From a checkpoint of a small sound classifier.
Model: 1.13M parameters, norm batchnorm, depths [2, 3, 3], widths [96, 96, 96].
Training: soap at rate 0.0017, 11000 steps, batches of 64, held-out accuracy 100%.
Data: trained on synthesized solo parts of chorales (CocoChorales), 39062 training examples.
Rows from block 3 of a small sound classifier, named by matrix and row number. Rows with one number belong to one channel. Each number is 128 + 24 x the weight over its row's rms, rounded and kept within 0 to 255. All counts start at 0.
After each channel's rows are labels from the 100 clips, of 14976, where the channel reaches its highest value: "strongest on" is what is common among them. Only what is clearly more common there than usual is listed. The data: synthesized solo parts of chorales (CocoChorales).
# convs0: first width-7 conv (model.blocks.3.convs.0.weight, 96x96x7, each kernel summed), inputs 0-95
# convs1: second width-7 conv (model.blocks.3.convs.1.weight, 96x96x7, transposed, each kernel summed), outputs 0-95

convs0.1 [137 109 122 153 121 128 175 129 111 126 162 178  91  94 110 121  70 137 127 146 120 124 151 127 109  76 133 110 169 126 138 141  93 157  97  85 125 132 126 110 112 178  86 135 120 140 134 145 112 142 125 104 113  96 102 141 143 160  88 137 135 142 122 129 139 136 171 127 122 128 119 142 125  92 169 112  94 138 145 105 153 120 143 161 150 112 143 111 155 141 104 106 122 102  82 183]
convs1.1 [140 111 122 126 112  67 129 152 120 138 107 106 120 107 117 145 136 142 160 123 113 144 101 189 167 127 131 115 146 134 117 120 134  63  90 160 104 101 127 107  95 127 114 134 163 138 118 112 133 116 141 167 129 122 115 123 109 125 183 162 119 120  91 130  81 130 103 135 151 136 156  95 153 133  83 104 136 109 137  97 125 160 149 121 104 128 130  93 114  82  77 153 159 121 136 133]
strongest on: flute; note G5; note D5; note F5

convs0.56 [113 152  81 144 123 113 108  91 135 113  93 156 157 152 140 110 153 129 136 139 110  91  85 127 168 142 159 136 120 124 123 122  89 110  94  97 123 123 162 143 163 111 155 142 149 131 139 135 157 117 117 116  94  87 171 170 145 115 124 127  91 143  81 148 151 151 105  95 108  70 187 133 126 120 139 152 174 130 104 103 132 141 151 123 106 151 143 134 116 129 125 146 135 129 131 164]
convs1.56 [ 83 135 127 165 114 146 110 161 129 123 117 112 109 112 113 133 103 113 133 113 124 121 137 116  92 139 148 152 130 103 139 145 106 103 138 153 119 157 167 125 141 156 138 156 104 129 131  80  81 132 110 152 165  97 108  92  94 131 146 169 123 119 149 152 145  94 126 124 154 120  83 105 115  76 153 178 130 153 114  91 104 135 102 152 164 136 155  63 119 109 119 151 145 133 146 104]
strongest on: flute; note G5; note F5

convs0.35 [110 118 108 128  80 156 127 145 125 165 128 127 163 162 118 147 131 107 185 155 172 128 110  63 121  95 132 149  80 142 111 172 127  97 126  96 101 124 116  98  62 141 140 173 135 123 126 138 169 130 127 122 107 142 107  96 157 132 161 143 147 153 131 147 115 150 113 110 134 144 147 161 133 145 127 148 123 141 147 139 112 133  97 161 116 131  73 119 120 131 142  94 120 144 124 120]
convs1.35 [124 127 148 152 148  88 127  89 162 111 136 165 130 109 107 112 116 174  80 100  79 137 146 153 140 165 131 125 122 122 108 116 130 162  96 166 117 148  99 137 177 122 175  97 107 113 118 110 109 128 117 129 161 154 134 147 139 142 102 104 105 110 157 141 147 115 131 100 110 135 138 140 156 119  89 119 147 158 116 152 124 122 116  68  91 145 171 158 167 134 136  98 148 117 111 114]
strongest on: viola; note G4; violin; note C#5

convs0.16 [125 106 134 120  97 133 129 131 124  90 138 153 133 151 146 136 158 135 148 112 134 164 146 193  94 115 157 131  88 123 148  92 131 159 147 120 180 164 112 132 156  96 151 136 112 131 173 110 129 122 114 114 141 156 132 113 122 175 130 134 129 169 106 155  94 131 139 119 128 108 179 110 123 175 144 157 143 127  99 149 127 107 164 139  96  91 155 119 167 166 127 112 170 107 122 136]
convs1.16 [102 130 108 130  90 133 138 142 125 116 114 111  99 119 127 135 130 127 115 111 121 120 122  94 153 157  90 102 139 134 117 136 129  88 121 139  89  82 155 105 124 159 105 115 154 119  92 110  98 145 118 157  91  94 138  93 127  90 173 125  92  97 191  92 164 144 118 134 138 141  98 123 119  87 139  74 108 108 131 108  92 104 107 115 145 175 128 106 113 114 133 149 129 169 107 134]
strongest on: flute; note G5; note F5

convs0.20 [120 144 119 159 168 102 130 102 150 156 183 132 128 106 118  94 153 113 106 128 159 160 100 108 101 120 156 187 132 117 142  73 113 110 161 113 157  94 145  82  93 107 111 132 145 178  89 116 107 110 128 114 101 117 115 142 121 165 137 129 120 133 134 166 158 153 113 168 149 172 158 112 145 114 113 112 126 115 130 142 141 122  88 109  92 122 121 121 125 116 135 101 145 113 110 147]
convs1.20 [120 124 158 117 133 171 140 108 130 126  98 119 141 141 147 180 117 173 129 132 110 106 122 133 147  93 140  93 116 137 140 215  99 126 121 135 114 124 116 139 111 192 120 136  93 112 135 153 135 100 123  87 180 124 146 113 109 132 100 125 125 136 118 121 131  92 145 101  76 104 133 152 108 109 153 165 141 138 107 119 112 138 148 118 152 122 113 127 130 148 105 194 110 140 153 109]
strongest on: viola; note G4; note F4

convs0.26 [197 156 121 148 164 121 148  90 139  95 161 112 142 115 142 143  97 116 162 131 140 126 167 134 139 125 119 142 148 109 116 170 108 132  99 103 106 114 157  82 148 172 111 120  89 134 106 137 150 170 152 124 120 147 134 113 109  75  94 103 102 119  95 160 118 112 145 126 169 140 126 123 142 101 138 159 104 155 105  99 104 101 133 127 169 134 119 158 125 114 129 129 170 143 118 154]
convs1.26 [ 68 140 143 138  97 100 119  87 126 105 131 130 105 103 124  81 120 134 109  99 159 142  96 143 136  90 137 117 129 108 125 114 118  94 130 146 143 115 142 111  58 117 113 180 117 166 111 118 100 111 120 154 155  78 124 134 137 159 155  97 151 160 115  99 137 129 123 140  98 114 106 131 145 101 128 155 129 145 165 144 105 163 135 124 126 115 122  66 129 178 110 141 109 112 130 122]
strongest on: cello; note D#4; note D4; note E4

convs0.37 [ 89 123 126 127 156  89 166 135 121 160 162 139 154 113 140 135 141 145 154 142 118  96  75  96 131 122 122  93 150 152  93 139 111 140 118 137 106  87 126 140 160 204 148 110 188 120 127 115 119 119 117 153 118 148 112 184 144 132 163 121  68 112 114 160 108 138 170 139 108 107 163 123 121 115 137 156 169 121 125 139 144 112 141 134 136 146 129 132 147 134 126 158 110 146 115 143]
convs1.37 [142 121  95 149  94 117 132 143 155 101 101 114 127  92 127 113 130 113  87 133 127 142 123 148 149 131 152 105  79  89 143 138  90 145 136 141 117 121 139 130 102 141 141 138  91 161  90  91  92 129 107 137 165  72 123  84 121 133  96 122 160 150 132  86 124 137 105 123 127 117 109 128 142  93 109 113 109 153 142 152  93 137 132 140 116 118 104 112 131 114 140  78 192 137 109 187]
strongest on: viola; note D#4; note G4; note F4

convs0.7 [138  98  86 122  83  97 134 118 142  91 101 119 138 137 110 119  92 161  94 131 140  99 185 109 131 123 114 114 118 148 155 117 103 191 159 112 118 184 138 107 139 130 155 128 104 188 123 132 140 193 132 122 116 100 131 136 155 125 119 145 116 121 118 102 135 123 161 157 129 146 152 116 116 121 143 136 108 113 126  92 119  88 157 117 172 147 123 130 157 168 122 155 110 138 117 141]
convs1.7 [148 129 172 132 143 135  90 124  87 139 135 143 180  95 123 153 158 111 157  92 181 140  86 142 127 110 133 130  95 121  95 133 103  89 103 125 114  93 152 121 127 135  69  96 132 100 144 117 123  85 131 128  94 140 133  86 117  92 135 107 131 136 100 151 149 145 103  85 140 138 127 101 143 117 100 109 138 125 148 148 114 106 119 147  93 145 100 120 117 102  94  85 146 108 108 129]
strongest on: cello; note C#4; note C4; saxophone

convs0.93 [128 118 121 129  79 132 117 102 125 104  66 158  98  97 140 167 117 147  78 120  93 116 137 136 155  81 120 163 105 115 161 147 118 105 133 116  99 105  77 108 101 134 162 118  73  93 142 138 116 112 125  82 114 142 117 157 128  94 140 132  87 136  78 146 116 145 128 162 139 131  87 100 161 123 130 148 131 116 133 129 103  97 122 108 110 130  98 119 152 148 108 137 134 135 124 129]
convs1.93 [166 141  97 166 167 101 133 146 123 138 141  74 140 121 123 143 138 136 159 136 164 111  99 142 120 130 153 157 123 116 125 135 136 132 104 126 144 158 166 130 143 118  79 109 156 145 162 111 136 141 127 186 151 113  97 110 141 164 123 112  98 137 153 103 106 126 121 138 182 145 188 126 118 123 163 157 107 114 141 124 132 142 137 169 181 145 161 131 172 146 111 152 116 149 116 152]
strongest on: clarinet

convs0.67 [121 154 148 146 155 149 118 107 118 129 133  96 141  86 123 120 102 130 132 136  75 160 129  84 147 116 121  97 137 145 121 111  43  89 155 100 120 103 155 113  83 140 129 165 120 129 139 120 152 118 134 115 145 125 131 178 120 102 128 124 121 139 115 136 125 107 129 151 149 104 112 106 131 176  93  99 156 121 135 118 152  93 200 113 149 119 143 117 145 157  97 151 118 110 143 115]
convs1.67 [103  85 108 159 100  94 133 144 104 122 122 142 148 121 149 110  97 105 125 113 160 119 148 148  96 161 103 130 188 106 129 127 115 120 112 158 109 156  97 115 110 113  91  98 133 147 126 118  90 169 171 113 113 145 134  96  96 101 143 146  99 116 120 124 144 135 127 124 142 181 129 119 149  94 174 107  63 112 117 128 125 170  90 129 120 107 131 129 127 108 110 154 118 148  89 113]
strongest on: violin; note F5; note F#5; note D#5

convs0.18 [122 165 106 164 140 140  99 129 125  84 113  99 122 114  98 165 130 166 172 119 100 161 103 133 160 120 109 157 131  99 136 127 134 126 133  65 155 136 126 138 122 120 144 126  95 107 119 152 146 123 167  96  79 121 122 122 154 115 148 109 166 163 154 145 138  80 150 126 134  79 135 134 126 166 143 157 158  92 153 130 106 104 152 148 121 102 121 101 135 115 154 172 136 115 102 122]
convs1.18 [160 130 100 130 141  91 120 144  99 147 152 124 114 105  85 113 122 102  73 168 119 120 135 153 106 159 150 131 152 125 158 159 112 129  85 132  72 110 112 139 141 133 131 147 147 124 112  77 125 175 103 168 135 170  92 133 108 167 156 132  96 120 133 139 125 148 158 148 162 153 119 103 125 121 153 155  98 139 142 107 120 164 107 103 176 154 155 122 122 163 137 146 119 126 120 141]
strongest on: violin; note A#4; note C5

convs0.91 [151 164 102  96 121 118 105 149 119  64  93 140 150 171 131 108 115 105 134 119 170 118 152 120  94 130 134  93 132 113  89 129 127 113 128 139 153 159 113 156 105  95 129 142 120 165 123 144 140 126 139 110  89 131 136 122 144 107 100  97  94 141 157 174 106 130 131 135  80 129 105 138 125 139 107 122  89  90 115 146 148 129 154  70 130 138 145 122  97 123  82  99 109 138 143 178]
convs1.91 [120 139 141 105 135 116 119 133 127 165  98 121 128 123 124  90  92 113 112 121 123 161 151 126 175 144 116 133 165 155 174 102 113 144 144 162 104  89 179 135 140 189  98 132 165 103 100 112  98 124 140 132 139 147 147 141 140 143 116 163 137 139 110 124 150 156 134  73 143 124 139 151 137 138  98  94 156 162 152 105  92 102  89 142 128 121 156 130 148 116 162 138 127  99 134  76]
strongest on: violin; note C#5; viola

convs0.75 [157 107  61 134 128 111 129 162 108 114 134 148 168 138 149  64 134 107 155 143 128  76 140 132 128  99 131 135  84 150 126 137 137 125  70  97 113  97 125 143 149  68 118 155 118 154 128 106 116 114 113 101 128 102 121 153  94 141  98 128 111 141 180 108 113 151 140 110 143 102 124 157 142 125 144 127 170 114  97 125 102 102 135 141  91 135 125 109 113 100 104 120 138 132  99 145]
convs1.75 [132 138 141 135 123 120 120 105 160 163  91 150 120  86  93 149 114 174 124  97 123 106 102 155 118 160 121 135 115 119 130 100 139 111 163 109 104 128 149 116 143 153 177 160 140 137 166 133  90  94  97 165 150 167 129 134 146 151 140 101  94 112 117 158 136  89 112 119 101 113 175 147 118  94 125 126 103 151 107 152  92 142 125 132 175 109 144 134 162 162 159  92  93 127 137 131]
strongest on: clarinet; saxophone; note C#5; note G4

convs0.89 [124 145 182 107 157 118 129 176 113 120 119 113 121 100 115 100 112 125 129 111 167 159 139 114 124 153 141 123 116 124 131 143 169 107 100 162 134 103 145 157 103  77 105  87 192  97 126 124 147 129 122 111 119 134 148 112 124 134 112 120 139 115 155 145 129 124 138 121 141 110  71 123 122 131 118  81 144 150  74 152 115 101 159 145 119 117 130  97 113 130 104 124  72 143 163  76]
convs1.89 [105 153  83 130 103 126 134  51 126 119  84 126 146 161 130 106 134 123 105 119 108  97 119 104 146 115 133 134 162 119 126  78  99 149 162  81 149 131 141 130 157 168 132 145  86 165 117 109 114 114 124 148 107 151 152 127 141 128 125 107 195 119  95  92 141 129 119 135 112 119 159 147 152 130 119 123  91 125 116 130 124 130 129 138 157 141 144 168 134 136 184 112 141 126 151 166]
strongest on: saxophone; note G#4; note G4; oboe

convs0.86 [111 127 128 108 118 126 112 118 129 119 114 126 136 142 106  77  77 124 106 120 120 138 124 179  99 106 106 119 160 114 106 146 124 175 141 143 139 145 167 121 131 128 149 159 100 151  92 163 135 203 117 102 111 208 130 146 105 133 185 143 106 122 139 128  91 125 131 141 137 126 147 116 160 164 113 145 128 123 109 126 104 136 122 146 109  97 130 153 119 114 147 114 178 134  97 122]
convs1.86 [145 150 105 154 117 120  99 156 103 120  99 118 146 124 127 145 154 130 112 109 127 122 159 106 155 121 157 133 129 105 110  97 123 112 101  93 137  97 125  98 124 114 113  98 136 119 144  86 115  99 137 126  93  33 132 131 172  80 101 102 144  83  96 120 164 113 111 128 139 136 116 150  90 125 101 112 103 137 133 127 149  98 135 109 115 160 102  99 141 115  97 120 120 182 137 132]
strongest on: violin; note C#5

convs0.29 [119 121 134 124 168 171 143 151 161 113 151 136 141 128 145 126 138 154 162 133 155  92 156  86 106 118 137 157 139 134 160 104 114  82 197 117  91 100 137  76 176 109 127 168 110 174 154 112 132 156 151 122 123 117 134 126 147 110 132 139  67 139 148 112 136 130 139 128 118 137 120 147 133 120 133 142 127 138 135 101 107  85  99 130 105  95 124 137 139 184 140 143 101 143 136 153]
convs1.29 [114 151 124 137  90  97  98 101  99 103 107 120 137 116 104  91 149 121 104  97 101 157 132 162 146 107 123 116 136 158  98 141 108 144  93  76 132 115 152 132  72 120 133 105 135 110  68 121  93  82 119 120 112 149 152 123  92 119 134 111 170 123 109 152 113 138 155 110 152 146 136 132 150 111 166  96  93 137 125 138  73 134 153 132 145 162 128 110 142 107 124  80 122 119 134 109]
strongest on: violin; note E5; note F#5; note G5

convs0.28 [127 153 157  87 122  96 126 118  97 136 157 119 144  72  83 105  85 133 128 129 128 132 111 145 117 116  91 130 113  86 139 145 174 114  99 131 138 161 143 147  77 144 136 146 169 123 140 105 152 167 123 154 126 128 125 193 111 126 127 145 139 142 120 126  98 180 149 152 144 135 111 113  93 156 153 111 156 146 141 126 156 128 173 129 137 103 114 124  85 115 147 113 151 140  93 116]
convs1.28 [136  89 117 145  96 151 134 107 132 117 121  94 132  82 136 137  84 103 102 114  97  84 125 169 171 107 146 152 161  94 121 119 110 107 105 118 106 118 113 138  85 123 108  89 116 150 137  89 120 130 105 111 160 102 120  91 115  88 109 154 125 142 104 115 127  73  97  94  79 122 123 109 155 111 130 137  69 115 124 125 146 125 164 110 127 147 109 126 111 102 107 105 114 125 110 120]
strongest on: cello; note C#4; note C4; note B3

convs0.66 [134 127  82 128 145 129 144 105 149  83  83 159 153 134 135  93  92 151  91 120 156  98 151 148 150 106 155 124 142 139  97 181 140  86 112  79 136 118 157 127 108 110 127 126 129 156 155 121 102 129 136 109 127 124 134 136 183  94 114 141 141 103 122 129 118 104 148 169 172 110 128  90 117 119 116 135 174 146  89 101 107 161  86 131 131 133 117 127 118  92 118 110 146 143 128 162]
convs1.66 [ 95 128 147 126 125 118 134 169 106 126 104 124 134  64  97 152 106 134 136 115 120 123 127 104 132 142 154 100 179 149 142 100  89 152 175 121 152 139 131 152 143 125 131 122 114 140 143 109 152 177 147 156 123  84 113  71 128 152 152 119 133 120 114 114 146 145 131  92  95 114 100 146 154 122 132 113  98 144 143 122 132 103 196  98 103 122 157  95 145  72 134 131 119 147 109 112]
strongest on: viola; note D4; note C5

convs0.84 [120  96  92  71 111 130 100  83 138 126  73 122 110 114 133  82 134 117 107 129 126 114 142 169 116 139 138  88 110 169 111 109 151 127 139 152 121 111 117 128 111  98 103 111 144  93 126 121 118 124 125 188 153 168 117 113  94 108 137 109  88 122 142 132 174 137 165 118 100 143 119 160 112 160 126 109 115 112 148 119 120 143 109 126 146 116 181 159  92 123 142 140  92  97 128 103]
convs1.84 [108 189 144 186 140 108 124 162  67 113 145 131 142 140 130 149 107 109 113 118 155 147 140  85 136 110 129 132 111 106 145  97 118 102 152 119 176 123 171 135 164 119 151 158 150 124 125 151 112 129 115  75 105 113 157 115 138 110 111 115 168  97 141 105 106 128  74 110  98 143 119 112 164 138 128 120 154 130 111 156 137  94 150 124 100 164 112 129 157 100 129 112 145 147 116 148]
strongest on: violin; note A#4

convs0.88 [135  90 123 135  98  98 135 166 157 109 123 153 156 171 141 112 118 128  93 133 131 141 110 139 103 128 133 103 113 107  89 119 139 114 100 144 146 108 174 107  74 103 129  94 125 151 151 120 150 139  95 145 101 166 140 163 106 139 114 112 114 119 161 138 170 108 154 156  86  80 109 119 116 128 109  95 114 148 143 127 115 109  89 150 150 145 166 176 109 152 120 107 152 135 160 157]
convs1.88 [111 160 106 140 121 127 113 102 100 140 119 128 110 120 111 142 132 144 153 130 152 110 130 100 148 130 149 110 133 149 126  86 112 133 157 149 162 120 118 147 202 129  81 124 144 107 133 139 102 138 165 139 116  89 120  72 161 129 147 144 152 128 103  93 110 144  85 108 106 158 150 163 129 152 116 122 161 107  98 160  74  94 132  68  99 140 120 113 125 105 160 128 126 138 143 102]
strongest on: flute; note G5; note F5

convs0.6 [111 114 132 127 134 127 158  96 125 129 113 173 189 145 112 122 101 145 114 123 141  84 163 121 141 108 116 134  90 130 131 124 160 109 165 163 136 154 119 123 126 123 135 176 105 140 115 148 154 169 102 134  94 200 133 141 148  85 151 164  94 124 140 136 127 127 117 117 118 105 130 182 122 138 103 105 115 118 145 106 137  73 145 110 142 120 140 134 101 150 151 127 104 100 155  85]
convs1.6 [120 110 135 114 128 119  92 132 141 127 114 143 126 109 125  96 144 113 108 119 141 167 127 120 120 132 117 135 134 125 153  80 113 147 116  82 123 135 163 148 116 138 136  83 144 128 130 132 116  84 164 124 182 122 132 138 115 167  82  93 139 130 120 112 135 102 144 137 101 177 160  86 113 144 135 167 165 149 107 159 157 189 105 149 103 169 164 166 138 123 121 136 125 180 141 135]
strongest on: saxophone; note G4; note D#4; note F4

convs0.5 [145 108 114 120 126 111 167  93  94 137 143  93 108  74 116 135 120 154 170 140 113 128 142 178 102 147 135 108  83 114 134 131 112 119 113  92 111 113  97 117 126 103  94 116 100  85 129 129 104 142 114 119 114 142  89 132 106 102 101 145 108 113 116 139 133 133 167 146 129  98 138 111 106 152 142 113 175 187 154 130 115  89 162 153 137 129  90 175 153 119 135 157 121 124  93 101]
convs1.5 [142 154 141 153 121  98  99 144 139 125 108 163 129 106 106 157 108 103 100 118 103 143 104 129 153 104 134 107 125  80 133 123  95 122 140 121 122 120 104 138 128 115 150  84 123 195 170  82 142 170 118 144 117 118 101 144 150 134 175 118 142 123 109 148  95 125 108 134 154 148 124  99 187 122 122 144  80  87 114  88 145 155 174 126  96 143 141 132 119 113  97 104 138 143 114 147]
strongest on: cello; note D4; note D#4

convs0.90 [124 107 123 164 139  83 149 128  81 105 157 164 135 124 136  90 136  91 113 131 152 128 114 121 114 115 150 108 151 133  95 174 164 117  97 140 157 127 126 150 103 147 116  88 125 135 129 140 150 130 103 122 144 143 100  95 110 126 116 137 127 109 138 162 165 140 118 104 172 164 117 104 156 152 164 119 111 176  94 157 143 122 134  98  97 137 131 157 124 119  95 115  69 109  78 148]
convs1.90 [102 163 116  99 126 120 121  84 146 136  74 171 117 112  67 123 123 167 133  91 107 112 102 136 154 141 152 116 116 121 134 135  93 125 135 116 145 140 131  96 132 124 158 156 110 131 143 117  84  94  95 126 113 131 123 126 127 119 123  89 180 123  96  68 136 122  72  93 117 109 121 173 134 130  95 102 112 129 112 147 114 119 109 144 120 101  95 141 126 130 117 135 151 157  86 142]
strongest on: saxophone; clarinet; note C#5; note A4

convs0.13 [125 185 106 137 153  78 139 159 109 162 119 111 163 121 148 135  76 131 138 161 105  98 139 128 220 133 113 148  87 133 116 111 140 134 150 110 150  92 158 125 122 137 136 123 108 127  81 138 141 123 121 106 144 129 109 125 128 147  75 112 135 110  90 114 133 107 141 155 145 106 151 109 109 126 154  86 136 160 123  90 109 147 133 140 143 110 139 120  90 115 139 101 115 102 141 140]
convs1.13 [167  84 134 145 125 150 123 108 133 117 118 140  90 134 140  78 168 128  98 122 117 131 134 126 103 130 101  88 166 103 116 114 125 134 116 121  98  92 111 121 125 125 165 146 127 167 146 118 112 144 134  99 143  41 149 150 103 144 107 150 138 151 125 151 128 108 124 125 126 155 117  96 134 104 143 144 134 111  84 112 123 109 125 119 123 123 162 121 109  72  83 188 121  97 144 107]
strongest on: saxophone; note A#4

convs0.83 [126 121  90 131 116 128  98 158 149 170 147 127 170 170 124 186 123 114 107 118 124  73 116  97 132 142  90 116  90 126 143 174 145  99 138 128  85 105 141  86 131 126 100 118  90 155 147 157 122 130 118 109 136 105 124 169 125  81 126 153 123 131 137 156 124 139  85 153 146 147 143 103  89 105 131 140 139 141 147  97  83  97 123 135 137 108 109 147  93 114 123 160 149 134 137 117]
convs1.83 [114 148 168 127 123 102 122 104 102 141 103 145  90  86  97 129 136 152 127 122  97 110 105 141 163 118 149 112 122 116 115 114 114 134 109 156 137 131 132 166 129 146 140  78 116 154 129  78 121 139  92 142 151 110 112 100  85 180 126  75  71 143 107  64 128 113 130 107 117 131 100 155 132 112 136 127 142 141 122 118 113 158 125 136 155 122 157 121 103 196 123  98 130 127 138 144]
strongest on: clarinet; note C5; note C#5; saxophone

convs0.44 [ 97  92 107 155 152 127 152 137 135 164 110 164 113 122 161 136 110 139 191 127 176 133 126 136 108  89 141 119  92  96 163 146 153 168  78 173 142 143 100 124 162 131  96 132 160 142 118 114 141 153 116 131 128 126 119 112  84 146 138 138 112 115  90 147 114 144 149 130  66 124 134 134 121 153 116 117 127 140 124 118 154 143 159 131 136 139 132 161  97 116 178  97 169 137 110 118]
convs1.44 [127 114 132 128  68 123 123 107 129 128 122  97 107 147 130  97 147 161 110 119  98 110 113 107 120 153  95 111  92 151 100 122 102 101 192 110 104 118 104 116 125 124 138 119  92 103 132 116  83 102 112 118 126 110 132 116 135 122 128 118 131 123 139  89 113 148 109 121  77  98 118 144 128  86  87  80 153 107 100 146 104  77  95 108  79 119 133 118 125 178  90 127 112 118 144 116]
strongest on: viola; note G4; note C5

convs0.78 [141 130 115 112  73 136 140 131 141 128  51 124 138 128 119 121 145 141 121  97 162  93  90 103  88 110 143 184 121 144 132 122  95 133 113 135  94 124 121 107 122 115  90 144 155 143 128 157 142 150 159 168 170 132 144  64  98 152 112 105 148 152 106  82 122 109 131 141 116 105 132 163 101 124 126 152 131 135 121  99 123 106 101 111 109 129 132 142 158 129 143  95  79 140 126 129]
convs1.78 [151 113  94 129 142 112 130 121 128 139 142 126 208 108 131 122 125 128 121 107 108 133 114  95 147 128 113  94  97 113 128 140 143 170 167 100 149 140 157 150 130 126 170 114 106  90 128 122 132 143 144 123  80 135  95 120 162 117 119 124  93 137 153 219 151 130 111  96 153 158 153  89 169 145 123 110 146 145 151 160 148 117  92 113 155 116 124 101 128 141 139 116 153 128 136 131]
strongest on: saxophone; note F4; note D#4; note E4

convs0.12 [111 139 105 115 142 133 130 161 127 179 157 162 168 126 120 111 118 115 121 123 137 129 132 110 142 136 144 160 126 133 142 116 120 106 143 147 148 191 105 141 133 103 121 139 150 120 143 107  81 102 118 116 125 124 114 148 119 179 112 114 158  90 150 153 112 137 158 163 169 116 148 111  81 143 106 139 145 136 142 135 133 173 128 156  95 153  97  65 107  78 109  95 134 146 100 166]
convs1.12 [128 128 137 140 106 159 154 103 178  93 120 137 135  87 128 126 153 133 129 130 104 122  99 158 143 160  77 127 145 154 171 119 147 173 111 118 108 125 113 158 153 167 152 152 131 139 140  98 119 174 103 170 148 125 129 139  94  99 107 165 184 133 149 120  64 113 136 139 111 100 120 142 142  85 147 130 141 154 119 141 121 127 161 111 112 151 138 148  97 137 164 129 122 156 135 146]
strongest on: clarinet; note F5

convs0.9 [139 139 144 124 117 140 137 153  88 133 148  83  74 129 127 102 121 136 144 137 164  84 138 160 123 137 103 126 170 101 124 128 105 159 119 101 108 119 126 116  45 145 151 155 121 122  85 132 101 121 111 120 156 116 166 155 136 138 121 169 126 138 129 156 138 154 144  91 145 112 154 133 131  98 138 104 103 139 142 138 128 147 128 172 188 110 143  91 133 165 134 101 114 150 148 109]
convs1.9 [142 143  95 130 140 113 141 123 157 107 106 154 104  91 106 163 111 135 147 158  71 142 152 142 139 153 131 106 142 120 104 145 131  95 117 163 107  67 113 141 155 138  65 132 146 127 156  89 158 125 140 126 163 128 132 133 103 149 150 121 116 119 103 127  82 141  94 142 153 136  99 131 157 128 131 153 142 138 124 129 103 149 167 110  92 109 164 133 138  56 100 142 136 131 102 141]
strongest on: flute; note C5

convs0.43 [152 155 175 121 122 127 189 120  99 141 148 127 137 113  71  99 135 115 164 139 130 129 169 151 150 138  62 135 127 100 152 125 107 140  95 144 124 106 133 157 173 139 142  99 131 116 115 124 129 140 132 143 127 101 126 133 112 100 103 142 128 113 123  75  84 147 144 179 143 130 116  98 166 165 130 121 129 116 106 128 136 100 176 137 166 127 147 139  95 111 121 103 142  86 128 112]
convs1.43 [110 109 115 108 112 140  93 103 109 133  96 106 123 121 138 131  64 105 104 149 108 162 109 113 144 103 122 141 118  84  97 117 153  71 117 110 123 150  93  90  79 113 114 138  93 150 145  99 152 127 148 144 135 162 108 174 122 137 173 156 137 157 123 120 136 152 116  95  82  97  95 149 112  96 132 149  95 110 146 116 129 105 103 116 126 114 103  99 100 125 120 110 115 152 155 121]
strongest on: cello; note C4; note C#4; note A#3

convs0.25 [129  84 116 130 134 128 118 159 176 156 111 104 106 132 116 125 149 122 120 140 116 168 147 151 137 153 165  88 153 116 130 103 119 176 166  96  97 104 170 114  93 133 146 161 136 102 126 117 158 148 150  94 107 163 119 144 107 107 126 141 174 150 121 125 152 104 140 160  92  95 121 135 130 124 101 141 158  94  85 114 129 160 121 143 101 101 152 152 128 136 140 152 116  98 167  88]
convs1.25 [ 96 161 141 110  82 121 123 100  76  95 132 113 111 114 162 133  78 106 129 111 138  94 159 125 136  84 120 135 148 107 135  98 138  81 108 163 140 136  75 124 143 110 130 123 108 130 113 148  75 137 137 143 151 108 180 106 110 101 158 112  94 112 147 116  89 117 104 124  92 130 131 131 125 145 133 137 110 168 174 115 131  93 156 100 126 136 116 141 122 123 120 103 131 173 100 126]
strongest on: cello; note C#4; note D#4; note C4

convs0.81 [103 109 103 170 153 128  91  91 144 120 116 140 113  92 152 131  99 150 114 117 144 165 131 127 128 132 150 164 121 109 128  74 128 114 168 117 132 129  88 118 141 133  93 106 121 118  80 124 143 110 121 155 142  90 128 104 115  90  76 107  85 119 119 112 114 141 153 164 123 120  75  89 108 113 159  81 108 122 128 149 136  91 127 122 137 143 125 100 117 117  90  96 120 141  96 161]
convs1.81 [148 141 140 107 148 154 165 187 101 107 117 124 131 145 147 135 104 146 181  90 127 134 101 121 101 115  99 158 137 143 143 188 173 151 148 111 163 129 150 146 135  82 133 163 148 146 133 171 139 146 175 133 114 154 137 127 135 169 117 158 136 165 102 143 135 137 150 148 144 120 157 147 145 159  97 164 126 143  97 145 143 157 131  97 151 129 156 168 145 130 114 129 121 125 120 147]
strongest on: cello; note A#3; note B3; note A3